A small image flow-matching model, trained from scratch.
Model: activation gelu, layers 12.
Data: trained on regions of photos with short descriptions (Visual Genome), 203450 training examples, 4.1 epochs.
Rows from block 2 of a small image flow-matching model, named by matrix and row number. Rows with one number belong to one neuron. Each number is 128 + 32 x the weight over its row's rms, rounded and kept within 0 to 255. All counts start at 0. Numbers have three digits each.
After each neuron's rows are labels from the 100 images, of 14976 (inputs lightly noised), where the neuron reaches its highest value: "peak at" is the part of the image that holds the peak. Only what is clearly more common there than usual is listed. The data: regions of photos with short descriptions (Visual Genome).
# fc1: MLP up (model.blocks.2.mlp.fc1.weight, 640x160), inputs 0-159
# fc2: MLP down (model.blocks.2.mlp.fc2.weight, 160x640, transposed), outputs 0-159

fc1.45:128074153138144108152120114123178164120106165115149193076113103094116132094096113136136100112114099211091151150049185148119123181109177145071080126096067175149172201101134084079132123135136100118121152164151170085130151120165094133127138155110151067117161066111114150158183094097098100111122143167131113131101154144061083144089098172163100138138093130076169127102165153131093130130099098097148162106182094097115109110149137115159125089112140113115050118115183167130076120134172087
fc2.45:111138113145222182190123114077152134147102123138090105131131136054131186099100180131159103135158165190151129189088153112123131187047157135100083101143090150118180149104101131146101128201163120107152104150114115096132134085107102147103141156092123172154145108164162132153160117132124150106149198070138126127116188174141100141130063062084137095149168099122108143139115110111130143123113142085148100119161114148165122179142149161106115079127173144133160093072132128091174137052127079
peak at: bottom centre

fc1.461:150135174118189136127175092112090117100153059082083151074091168095086089124096133170102118154115105160157117181105134047114120083088078113140120165058105174121124108137113089169167175072169054108108076078178087118135152179156099102101140145137145126160161109098164121124136138086153155127125143166084120125125155085162151103143171181088164106095143143092110143128127098136150102161153123125181148131131129131173162096118138153063101172130127163179128141156123156194095188110120100
fc2.461:099096078169141114119135148148173137105086084084137085125135152086162168152130132177129106138197127095106114081141113146192159103106082146142121133138099138152141150156115199121131049157152173158136131145136163074165097128114192164117098145087168081139183132136098151155157165125119178076123132105145177145128166187123118160105164138159098107147130155118143152112107074159100055149156169145134111093084143112135152157148075111116132189179169092119145168081175176158144182105179062
peak at: bottom left

fc1.407:095064139113125198161134109110165157179099108156145146127135131155143068148095099108077136161114085054121139107159108123095163104152099078158119098185100163094154101155092132124142100191057124103150103109109065132149159095150184108162140163214123156139080075150083132145158129127156152087151157089140107144110171148147105132167102140096134172168173067211089163123074132089120087120141173127138177123170139112113144103153115076135122156205157104123127123112110147136121143085116108
fc2.407:119138079143071105181128128088082119128107154171131107157131135089076146134139190083072109121143138154125128174108090092193114098073087124136160112135151109134110162163116093109172088155099151169139103092154104075166113161145178149170123098071162071138107163175133164104095128170120145091122135100101169138158080088139094167167130140153172163144124172156162124101088092149152079080109171100087127148089176122073141075113144076100113157075103107081114177151108131063154096126065116
peak at: top centre

fc1.182:104116133096086110091133117185112166169121131131118118177097189156099106072140151122103147130096122082077151100152113148176182152143116132106152127093087161086190099142067153129141104127104167125147140148123155142113186062109097176151155140109099108134128153140119124179078079140134167075134078150108084165148184116173151163094120155102114135081174085127071102138135160133102102113131109114169158181098174113133123100121108159163179148210166101145177088128115043162071096076144144
fc2.182:153152129120091097112127128082098111117185112159159080138139120125119198127125123160128136115152080147102165158119102079140105152042113152095172172119118154128127144114177133082131084132086124185104127115061158128114158136149193118121173128153089081110126171096147154122225184143085118095092156101105134104156055137106158137180162129153103135152134083144138178113149098116120129117150176041096104126150152175089088131075113121149124159084200145109107106094118192106162103178136155
peak at: centre; middle right

fc1.270:132162129170099162149144102076099147126130175161170083102072138114122093168174201149106135127147138172151165122144143181078077135137161162138142182153150099089086135094185145101071195095103165089137124145115197072066134088080097162117104179074096149134084171142107136136106142143099105148177185141085105119201103127152120146112158153164160089150158126151128162203135102095118111110147102127138129093104168104099099146156118143154134120146071124121124084160107119113182115159143067
fc2.270:152171173131128129145170123135173168155127102167130089132152107101087173168125075081164149145170157165073187115127160094114114145118137092109064125093083110146164106161145077129165172095145142107077094114104107092079211151171164083120105115136084149117167167121101090118176089096062136098152116147120179119121112129110088084159151102070092119081166123089157187168170073168109079185167153069111152114121125099111142167132108142127138148115103139128120142059115183108166116130123141
peak at: centre

fc1.215:099124113116152164094103123113078108079124100095089100189131086099185120143140137099139111127153087171156102134111142030112108107099175093159144165094084077099148085115103193148121123118172114132176150057151174149123142143151143119136173108087148175099148098081135179153133199103117127148173150165073145106160149104116150103143117163107169115174110126099144194065150086141162104100083129111099154081167081135147098143141148120100120167096145089172153109121077116199133145067099120
fc2.215:131080123101114118117134132160167139103166140092097117123185172109129167146143095132174148143087151091103078083084180097131131146074122175096134089142136097133197112179142094134080093124097140129083044093132190143157111174103139071174143110166220099126203127134118133173074099130158164035130178132176159141134110114084108162113125152107130105136088049121182126125130159134051120131097155132136071139142162091109121154138105107113087122121128147123140093117122103129112114096154131
peak at: top right; top left

fc1.75:116092102135148092105119111151146154119103104078081134160143089106146054219099120160100083117178170108163105165166123118087173159108126137145105161152124111159153109144127142161068136170144155155083108148111075121138179154165100156120152081152117112131102208143145136165113102094084123065161160119145130225080134079137190167157150082112163101100117100144118131142136087145122107075158085182120072077128136134166126106144085142106117115142099122108082182095141151160136095090178089
fc2.75:145073065141113135100084139110052140157173104091158145088091111129153190127196146126123136134129158185123113131166123101133108137114112065134090142095127169183109078128100146110107089172069149117130085119081143116101145088143183095074154171084141148136156143125140097087161180126054120128110172156208134127128096117151078140116177093143140166136104102148124079171132089147148124163147171099079068145118123123094167147099076104125117123157079154216109174103150152118157126098114095
peak at: top right

fc1.149:126152150179132113183143107099104101118123079109115090146095171152123145121167099129183074137088058152066134105155148111138070090103170125145120147111052119144185118095117111141119131104142102095162082136188176072105150137174148126131098100097077141147115178108112170125162175156165080101151165125149071135178155195101153090133102127197165152120145104134113119199070098096158112167148127094093168115145157112143081095148113153063118149133112126152089140125055170148175124147151116
fc2.149:042136187119148145169179086053118134087179098143113117145134119113086183131124089113146153217117110129117155109114134097169171099105120171143173127154118124109127125141111088132136118073116102085178178172114188146144069148174114122061215093137132109126161129122113098150181150117143124094134164140168135153164152123100139110125170152073112109131156144085109103118132124070168142109080143064154123120161146120146168159117189106109145168119126042161133125160180141184113154146100139
peak at: centre

fc1.249:140157084084113087088113089094176089134124127169165079096057160092184182139154132175135176129124180154059111099177171135162103136114178167191157082149177148112113166095141118114180137167098168075098120139113182154089183102100116141177098156145162094113148161148133118144174167105120122124098057165169085138174124087149103118131084136148150095114088117156140126074125139110153118135161163137150159145102111087126158128166184163154102146193065137158098126128138100108094157139145142
fc2.249:094079159111092138129167082167153131172172150147089096151102154142161165126090099120116096124201097155120107177134107127100080130150139087089131108103128117143188120126117138165074051109120135183183147112121101172120165133077181120095168130105131195113123114106164142157119121149088152149148102055084113156100151123165156085125168144148177147164144173091138170148101086165095097125115154043181095128102147114168098124052112125120150099113203156113129101085134198124154146108124162
peak at: top centre

fc1.552:167167092132091100079181093123161133119104088116119102156162102135162101108099147135089102175099160153116178096067082091167152174105099135109177190091116127164091140145152070132144181111127159125102114169126127142171132103138132164117191185144167096182106145153144154082104118181129160173115096123158097146158140103171122168107097150083177106171114127067079137189075116170125160112093177143160146140168125125095111132157174114095134170154090137101194174125154086090117154180141173
fc2.552:137132112105147112145100165060105150119108120194083164147118168147074157169187115158167146081165167171076125123134115070106154120060192067130147111138118117170159127122199153135099130078096170172187143155085147147154180144181165100116128173123125098135151129135164116149151127120092143090122139122188140157123088134127141118190123108122093174156123137128164149151202155167168111113134144030137099123149113145117170138035132129151133112086124094092090121102149167131103113124145079
peak at: middle right

fc1.400:151116131176097106139121104099208094151156142124114128141107156160161102125189128117183163174126118158104154122122115085081158179088096119146171081101126113186161104039132155115132092155104145099144143181152143087088057177146120160098121143149082213150178116154074106076115128102082133160107170132140088156091137170103119169071099172150176151111147172090086128179126121160122084144083111111131099102105117195159163108108130133129158178124106112121162122177110162109130115084085117
fc2.400:053065156090178113124169106126077061131159164142130064118145149183112101118174091117157110068124129137144145102122124096095100115124150179156125157103106086111140100126129133169079154138103079111153077069122191166100113104152102151102155166152079102162090183162111154144190131093107150138163146177149111074133157121086158103113156149186159144128144070156171136099106128139183167187096148086111138115154118154093095065126109153100129106076147141146142109147143078135078085106149182
peak at: centre

fc1.268:126160137102157177165134105099113147172187165199163121173097122184157111105102117107114124155110074161150165184144103103134120179175100144157062169155112100165137103160082082123162117087131137185088139125155101092155127078173140072136078171156109088086127089100151077068167130098104082109164111140170143173121141176117143085154068148068142120108122147129108108082111142136128097115106140092127091100114158120139097174085089112115153101139113202100170141137103086156137161110135202
fc2.268:151147133167064141098173123115157082089137164164115123148146135072126101098116155120152144109194064160103089110159119103189151135115119088113143126097082152094126163088148147142152104097085097120125163127158126074098170156075120101176113148115100066119106059156101184144166101157029112125145167181170152134152128135104169093153097139103145106137161153098130163101081145134192169118156139156080134167074156075175106122097138163137146087150059170132121140090146100097140174087113101
peak at: middle right

fc1.404:179178149146123165107214089102165077159130081152126115118177164120110143141138165098133120092151172073141152106111145084125153128090139130182179104122121075080133156127151088157151105149140116122071135080139071113142090147171174101129186156176116080084121134131113110161084151087190094070125135176147082118127160097086126105108151109132088165118126119138107101109062089104165156143136116161122078117112120094081157178168172157120209133159125090157083099088116180149133166114175116
fc2.404:094079178111118141134121136151168153164076170128131124089094115148124181138152136106134166119107150173136145101078149129166135104095098124084120112135125140079114117160163141112120046110168115177147052149146140139171107095134172057128103121159155132095143169134150173163146118122122174169154093107141111156206108104121098117154080116111174109124059098155106118172197150116106142103086129075111157092083166140093155091098129065111172088068174079098138141120094119129157082118095038
peak at: bottom left

fc1.143:127135150124105113116103130177100092117156141138067200099113130108111116149170134154122086144124119149072137073109105126115179115148139129115183151076084103086151074065074090135094161135091098142149076154118117123176148130142123126147111071081164105176160103138170126190134148134184151068141127134068112193152088149068102165138121161125182160162109083099158120174124125093090195181153099125169130147131170119205172144129139132112138145173107138111175148144110094156196163176126141
fc2.143:073158114111156173140163164092129086128149116164124079103088148162088183144094100135194131104190121193146178135084149154123167132070128161057123139158123063165142158140163106129130089135076154145116145088110145104128124098164132089119133119141140129128160177124130075084146131137136154082171151146193164079096163158100125066085093095100107157153107133148092121128105124118140081078092195100090105114149100167102101121070097152140068170083163116168099088079076154121132155111166128
peak at: bottom centre; bottom left

fc1.376:162152123121135130164146148171165083087116131138107160167097148135099127136150142103182110143118095106128101094124115131128121112075111138156122150141134091099147075070195087178160188147140058161170124065132142086147083187155165163140112087062107156116147160109095145178116147119175166137175119137089119060097107155101121104146131076128156107184106082104145148090099139149137094139188113094077159161094116088192096173175095124057088121068131112099134138110090087107087154149090147
fc2.376:107140122129152088171105155070083144145116130098105172095080144142146158122143148159086186126171118208058105131145170090107106111076159125102103090114046104151138152189132151110159089156081079106119091143119178140059100080108151099151121146083137070136134112142121148177126125129104097134149155129134138167112148085094088076143120168080124081140128162141164131098114107132141092108123172123149100078120113176120097115051080083111138154094137123214142107089155172189152130153168104
peak at: top right; middle left

fc1.575:125125094091145141158168129153101178185075178129055166113101131118128160138159111138104103155174103138109144185191140116111109151120134117122078112113161111113118154130113121216166066152153081081041115140097129170089107138076155133141061097148107180153120119165135073116137129144096097155162163097159124175098077138183156120109092133118095095090145090130120169141151086136184173164103182149100154148123091147095164072111155136168109155138096107133083165100131193111155079113152127
fc2.575:135128082113093088067083101149097147104113099088164143159082156096083180125136177117112145129118150125123180107110165183181147119117104124143161150114097120082133113164114129119162212189137120176152098109107157046062134074165172113131149197115103105090113155167138191080174092134059134092170136114103142142151118123128123150157133174152129176130079101155162087094092110139119095140129130092107121099083100112132129171116079115171138116091169114168165105166137073103173087156089101
peak at: middle right

fc1.264:106108112119157112154133100144109111164128144163102067148076178147133081109054086153107154094124056116145154190134111146095166148130111124118116075093154188068112097082148089153196095108133099111135108126065090116123093157165145107119145144212098139112154130148176140132103097131193146143097123120102189135097132162155121164170190118115090175092109138176139157112129174136124155126096170122172110103164132093092144114107120079066169118183190070157126141120123125063130171095144128
fc2.264:144118172132118111113115125090124137118158084174213125133107157111105194161063125114094118108080095147102127123090188085145175086098122109103140123151112090136145137134198119155168191112116159163113165096146161046095151142171164145154161145122158116174125119146133151083127162134123187158135169108122096077116135123077096066129124172149136125122105159149162155068068130094155151123113228081079122110145081130123119119063161139141137119132102089143088074096087145079087148152141162
peak at: middle left

fc1.274:136184179184117155154149095154116110094154085133153174114104090132153099101155104200106134186166154074141126151112076087121179117147119126095142147109112080104187097163109156160177086115128097117158165148131047135134104101128110197075141104148092149188145098089120078109110132139187102131103165178089111185134146126133153109115099088105097151103171127103120150134165093151124163115097148150119153084164115111112164179198107060147151160094143074087126080193136118144135151160105100
fc2.274:117147148108151155107087144087123124114109085132138132181126099150178142092114114125119087152147155123085084169105132116122142142138084083129111097148100163111097176131203104073129168185073158140123133140077138087091137175154177120155140157134156094089147142143116171129191161142112133077186143123152160109120075158095084084134077168077131077098106161131127156155096156083111151071098228068092112143098113090128160095083154087089146100156158155164112155051144125138190145116140133
peak at: bottom left

fc1.127:168083110104165116158152110151109126135102106162086149155160096128125143167116174155134129135139126080060160140103076144085196120177096173182177139104064109081169128152163120121158154173078193145137107166104156140180135148147146123117082122139140124174148110121169109178171084143099129095119166175117098164126118137143097128202086153046144108104165150142125121130070092140151105186151117187168177113132167203133062108153144173164149141137156146147158159128142132174123157091108101
fc2.127:181115169136119102119118165094138094133177197150074131101087131066120155133149133122153150137155133210105138103111121114178069061126114150125120104107139157163106113156181125036093111109097086157044091114101162118144133116146142114071086108144140097060152153113145143091133144114109166159083134138131163159200136155133159179171112163144104134159088125125091145123145155076160145136165192161134064130118108131091142095077136161115128081101155110135188117120169082165154095142107080
peak at: top centre

fc1.345:121103068141071108090150092105050186114133072135161120125138169094133136146176155134127132132075101101086164081130087136096085169103151065135090151128125138165153114067156106136136116078095111135145098120177193141084131091092125058181064166096153174091145135158152175087171160189160135127166109109119130110188124139146135124149154112133166097124156135164144160151147114177111105144096141132122176086133099160168083066155143190081089150108076105124139119128068120151116149160093127
fc2.345:167102169145157101102197091074154073165144122143111148132132200098112135086165154109142119121157103119091151162158121126074073145113200110120124153156106134110209180117141074117083085117091121112078124154108158129157158113103148113105167093108125131160168143085103082141162104113145089139105144076138101150170115178161148144182184156095151105137191105097137187084087086125143142092111153053094197126139163092146123149106117156087160135168136109141164101161147155158127080123115193
peak at: top centre

fc1.626:133080068162158121087100140110115135123100099096081125099126073130133054119074108188103170122130199104078162109122071142118152079121111146187187135049109131085180138098109143083166089127141157143113157113155051114105172177112096111143136077107131139111098095119144134080078120149201154111098136130158155087139130075172116144161093120141197165093105108129165112134084169154162109102139089161143116090091097114127161132131167146093150197141118088146073107150125111127160136119105162
fc2.626:145093143076122096156139165069100105099093090108112093181115127094110147170113094135150121123183087164151177144100141071100087116048102126099146136150134090162155168110179121118088114156091081179152093135101147170144168065162182136114144155152153113099155111104110094132195143131152114105116154144087187105158136117133122097182157106109147132173173183152134156085073118137146135134170202100064117129091117181124130182093137069155119104102132121142077098060178153105157119102157135
peak at: top centre; top right

fc1.156:088154102120113122097165093088177157124166092137164121104142065159101181085090110157146100172157197154177168123131142114127104156157125178161155121162184120092106129129161152130083128174087091149190144108085115107138137183175166172168122180138140083101110108144099135116108105142154186151085144154131117040168091117121127160170158108125115090181082157100110167083122142165184146160149167134115080125136109175067127125149186131077073132097123096141134104096126098186107103091122146
fc2.156:145155134114098150104099132117096143133146125104094172111132111162094172173129135133128161178198149136120091103110104077110150158151091089184171120116161178120158101088131146092189153141144103096111064157151176210137095096075145107183157166083121137173101135142176122191138166068144127091208089098099167126098140161117095146074153149102123116109152096142103156110120111118101118181116143095126089135126118104191168102162124110070180149113068164082168145087123096083101170156134162
peak at: bottom left; middle left

fc1.153:113146115137148153160079104107176082168080122097058101108113174136180105114093108140140166121141143124120152189122122135146192105143113146140167122165154123167187125135125094158136111164091147183076154113107127099165120162162128125086103093192097080117084091093195037113118143090162052137118123111097166113161103162080118166122162093110138084097174107108102122099138144081069136128109146113137093103146134186168134133168089167156137149155112129171037127096146143142120131176151184
fc2.153:146124170154147123149093126054135125176102169127174113110125121119160183099180147132172106134203149151103165112087132120107130130111102089125174080100088083091163137112165168080169186154044118148140087051089079126105146159112157101122103106116076078097179169116139125106168106103073146205164158119129172132078134144085133163154180116150151167138141154192131176139140120187177111151080185096112111146081095130121098145098133101121136102109096127136132133123110105101155112157167117
peak at: middle right

fc1.273:166106123138123118122160148162148120174078104081073138135149174151139130117104107168087172096066184084161166125126114169138204153170139141182142172092176122080098155097066126152176076111134174164141124180137045161187122121096108143144159147099132151109076049145157071108103164125146131090148095119125115103087127121164163122162091102132124140121141114185120099121118099113157141162149163171116139136133133097093181132169168100169198102139166088106134096201142084136125140109099138
fc2.273:116131153148096140090108130136120162129085107118171095090103121129147201106127145100145100139170125167145140156082123108137124136108115159114093090171130130155171147127121100118145152168087151167115128084082155079126182123156170140161100164119154090100112156097167114138218130108119112087116192157090165093178101104131089088180132107093156128143118175154106103107110155155137072078130226038104077100100094129096096112065104137115160124147166124129143150037164117099190132103094165
peak at: middle right

fc1.467:140176164123040135106122156080127083182177108141107171080114118083091173122070090108101142175169166151151120161152133104133074152117113114164190134145134095092082123186091129124144141100121096125193133148144125178105106151141082134136135202095101046144101126094097141092162127104116099132156085095073142074129097139155132117152135152117068137086145157109116153129105113123189156194164100127113093173119082189086136160096188146110153116101112123136144187153180132123108155167120119
fc2.467:141141191166105133136126129168117174156172147148124107092122126083089182103135119159201143137186101162139073157122181059100175154104091167085149111165139198153155126162077152120152122115060107129127153170138107091142116154157135094099192111127080104139149154122166112161131086168181111152103176120089185146076163123131163173121108077083142121076147098107107160105156105135081099152173148069180088151118109182122118100112136091132113128138133135165128119079196117074149099095117112
peak at: bottom centre

fc1.520:201154079111101150112104104177155094117102169094126130094123109074124122169156153204107127148133161132170097106146113148152117141164112177170103178117073080096078086140122120161113086103152113092171082193106089139148108107088085170103093077153127091133124141096125072144106103176121129118169116158089182158092156062110182121080146161094151140144113122069159142115149124150122166040108087114127131095121176118173160148100119150109125143108140101098054114116102146183154153117186148
fc2.520:114182129189099134101135088175154080123158143124115096132135163128100174119162114094116161113119091118149102146157152081103121141090144096122135103086092187098151116148179142083175165141103142127137107115123122126072148111153148161116111150130138154162117099119158135062126119139076116085161207136160142130101110118061098056125149119126110136151160095103095155084173119149140087080168222067094067110085095139108108179070114096166183091156101115157122118054086168096195134118138120
peak at: top right

fc1.405:189131156157076135136121090118095138130164156125178108106101112184178126114103090103074081138127118082037195089110123100133147163127091173120222091095160135121165100153139104142145115099186187124102137101148108090105171119149096190112119138074123112107092124117079113062113167132102133077108090102176062122106141139092167146148078153126126166129120114120124179145118103061150157145086147123106126119093083117072131139136165145109102157152100108116136067147107147096165085179108093
fc2.405:118154158099161110159081109123092156149133167155145111173089156109097177150160178168188151142149140134135182150137161087106087154106146098114103117146083075107148109107195121111158086188060094135179169098086074142100170146163127103099184148174108053138090159129165152134170096130128157102127201104128094111129107077164087135155177117076113139132108152128110135154114108104168087100156161042111182115163155105128113159047072160154135147139135171172124113106136110121135142135112121
peak at: bottom centre

fc1.486:074098159170131159127118165126065100100129127121124091138171111114112095136126173119140087097136157152166178152169150123080191056105167142111113154176121152107112148162195188056138141141087103165099170147105144099107156133106190052158104158128118123130097091101106144107124105095139177107104094071111173204080117106138093171132175130134135164103172103132086128132190162132092110116121137118150166091118139097132068144143107106134155187100113172073180175081142127128098115134078147
fc2.486:071133114113151176151126126094142119129085123108106119129102145133150124112104146171121141158157178103163046125150111091073090090168106206158114135161107146140115123151159112036151141088103096170146065157120112121104186112100135142154185089123107122113153146147094151103130140102121155079128113068095160175110138058176108162154150121147102092106166148129134192146109161089134127107090157195097164146149152166178197112140147105099198145123101070071132073107114108154147110168121076
peak at: middle right

fc1.250:076109158096116148123116040153181100151071153122090084126141123167150097114112154146145130143108096077130150093149114118110107181110094152103114080142139090131074071123185079190085114121168089168138139132152062146174121132113082160172147100128166103143155104070121076113118099156137121125165105164113123203145121106083165132107101122120104134146133097145139148098149151119060125115173157176105069188145137086193156124152147110177166156071170115095064106167148101158151094155155112
fc2.250:152084129176130130099149156093086127121131170096122151093114124089169151136091113154071112135108159134086109191104161171165147142112139165124075123125120093113164183114154152021160119129139122100121121105119121116097128168095107164120114157159120097158090148165098133097170141106104129109154166132171162086159146100131114072105100144168172086148124152120130124092161124156108136082097241094139142091098121177058170167081077101148131107118128143184117120081068200143140188128143071
peak at: top right

fc1.187:151177086152148135127156087201127106131100122131159147112076193100146155159189169113091138087086192096063184117137123097066096137133117130119145113076146156130104089104131186115162130120177122097141068032162134161148161073101084183121179138108162142112144143099125115198162091099074170108156134162122128093144105102173118114189144170144131138118156143155136126137154122078135186136171138077108093108152147125150145137160111121113115162114128169142127155174145181150199131109156132
fc2.187:082105161155094109133099161193165151117170214161100077126132155131141152198168134106143142073100069121132111171088102083162126160107132122110172115078099135110189126102165105157081142158148111152135150151154089092114164147133115058080086189133144171169153170171140099104118125175166131130102161134162137110145098166077106168090169091159148068098153137109100120130145128132096099123122175077130146090088131188138136123133133084126124077088075132141151094047116138171090158106115133
peak at: top centre; top right

fc1.7:156158093146120100152116132148124134173094062101150087125126168170140151161172163116136088102077130131080137122203110193175165140171126100119041158080112136105186083109085102144164149102147150136126080137219207079071167106089123122092091136101142136097082103095166147103175163183160084149121071079124138092098121135159118163110139110161169103170136143094154076176138111141084133120089127115145132154083168116123093123130116140125186124154101145121096138161108159132081117118118128
fc2.7:172102104158106091150112138087114077131109117110172124125142119114143173132117172167141094079182088124089176166113105134128120110118184099118167132126098098114141109110155157138077095105074121124118161133091150123094133156114170121120120106159115141145108144116121091107204132161087091116161174118149188123146136111084101086135164094105150066184181177110153190096147147130159061095154190027096096101149117127148151133064088168152133100143172112097109158066172183126198109108121155
peak at: centre

fc1.299:139093161183050080149162144135133179114113105142170079121132085146066079095159161103115078166088197177141137158134158162093165108167161160140158150094092119121094133081111129126138103124152129125111112122150116106141136129150073105073130154141099079156088169116126099126098138179179079117136143123080085123122129113146108146136096090083165116137179097115097149156144114148197119187181149179142078117142076154102128093169138190168150131078123109168202097189088156093136130163126154
fc2.299:162102172110151157118127143087114132165139074157145121145101153120115193170160150136152109128156142107095164164174148065113133095155136127134122107150103099143154158123147082110130168146066083196114108130153075124092195144198146095126116140146164093115148136120125104058184153103077094072137149136129185142104112104113118131140097153071169079105100151124100141111168153121133145111129133051100038150098157139139096150055092088136188096139118104164069127058180126131159159095129096
peak at: bottom centre; bottom right

fc1.394:146124192086095109112121157133144107146151149133173161096110161132096086098123113128126096126158114131151115168139170149172137081137125153145190171230136146105088127134151089057079147098123099103165091172142108090138108189195162164128129122070089074167107138131135137111101138095150103085140089116078083153099129123097160167086147082083129141113138136097149115121068144149183163187120102124078059109159120170108168149113185083130083079123183112171137132063166117127121126133110103
fc2.394:161095133212108168170108097112094110195141126147153116105171102054146153167166108216159154060162178151088125099079110093148175140088090117082175096130115132108132152144145155074113144196119113209104120118117145098129090133107168126130120115153136073148094177101173139099098138143128157172156143085129142175097153120114148143143160100138128148108147111081112061146083123155090118120173188096143109071091145117117099110130100098145149119085149087130070172129063132138152149098130126
peak at: bottom left

fc1.556:119128130127076097112132114132092178166111110174159176144131140164097158106106124090076117154168160172161108195136150132142170194098127086067100147166153129113083153110103169137112138089117199174163176106123148174147143144149133100132142171112164152135113068153071140070159129167089124185170110130137096083091130118149144127157174174099091088116140143106146165066134162122172174146184096110098088069124091149139155166173169162178108082139129146119163168127150096127055132117156169
fc2.556:134112184092126177142115175095147118127139092140139094126117127084135192088134166166116164132160176064128098140132096109122146178142095154095142094192110147162093107097128156171123128075134123117149131113138165139121157141075084087103183150073119066110161133161164117175160171093130174132106123142181159081106100131073153135159141097079086138136101149105103159116078139137156118118099095070198119096198118196114171141074189156087129184136149139150128162154168180169168152138156132
peak at: middle left

fc1.604:088118109165102087147146095117075123100077125103060148102147186155101167106136093125162124115134120148140147100104125067076116105136140107083138142178077154167096169073118148109179130173079130070090127152149214107116199072089119076147115186129168148115153124159072154124156135094115161146109160071124151171161158084160151097113110127099141114090121119080113090080200124138121124175120161102104186131138154168114147156089094080167131073178149119111100137086136144127105103150123162
fc2.604:176112126184102164110131145174064179091095103153169154139107145082131104082093092126122095109122120152167077103126132166119139104130104092103136168137102168140087145164034116072097137148105066177181154101094090152081118133121159100082149138134107149137134104075156109167195185122118114069117163097156129081089087094109092122184106169114111130089174083113123153124116144115109142108156146162152193146173129095165111112103084123116168113177077181103101140176152091116180092154126126
peak at: centre

fc1.15:110140087123156128124139121196112094139095131080114125182162135137155173128142146159114130101158087125190089155118105119099114190153176099122066148087151159171134130080164159207111126126150160152109170118089179158133198143100133075108096149112180179090179107120113117078177167144124150170106086150099109094072121136142158130142110133144139130154127117152179144063123118172100144155188156073092164112158088165206099117109092123129112146096108133173148142088066170086095157120160089
fc2.15:104111078065159103136154143157132130153112099107130194117115159058172095105134135150151152085180136081086149087087151158144149102116125133119144134182156130105127151204121122122056112144187159212120124134116142169171101097114133092166113169128142164093100141147152193136084141127147135188123101163156170172136168117131109112174113154181101174169097137102143151133075107187111143105067149213131167108085077122118158110206136098125167140136172150140100104118131107142136094084131154
peak at: top centre

fc1.119:110121155117124227093121166106119159139077095084109151171110142115165055127136114088153138078160151159103115159194117086120173126177106126129151139127078094167153104166115128128090124155076094148198138116106103141120085133162171080139126087191109079139138137095179173172154070101120136078159203139111171160114079168143082162120129107116145114138138156106093115107054128162131087119128157123080084141145193143139149117111113107156170141148113137135101095136148046153066127148122130
fc2.119:130117104131154109131150122076190117139139179121154171126114127094140116166185102078112167150186103166093121119181095189116073155140122115083198091145157082104099151081164121080154159110096110131148147145145135070152174116093159114100111083092132105095087160151108063102138098180065200145160123106131106140151117137172089185126136129129126153145108116107131135149121095127217097105166126150098077123109099107076153062095113136164107095101172098151148147173096080116076117139100074
peak at: bottom left

fc1.105:120142170164103157136183166123143074146159167120154114166117097130168123129171121083112141151099134121140164145157177064121102099066111161130139127127168074128077122125086097108104149116158141156143135095168104153110097133183138085136080085137140085115179158132159163086140183123129078143164171099052129124113082068119098162162086131161149159125069126106164110147174106126177184145087146158196169128093116086125144165096142130061094077160160102148088096088104095122173093095172089
fc2.105:166155142122076126165106061087123119187123163136131166091131162157113140103109181136101155094158175095140120102134163143090082091050127087104178083142133079133154170129167121089085068105115141169118107181118165100124124125135160147163145088105132169066152183131113146141106159066139147115166091111156184122128120137125120078136172099084094154149137118109150118130104098142135164136118186071076100120120101106085148193168039135125112104128047116175144111136051162145119136136114125
peak at: bottom left; bottom centre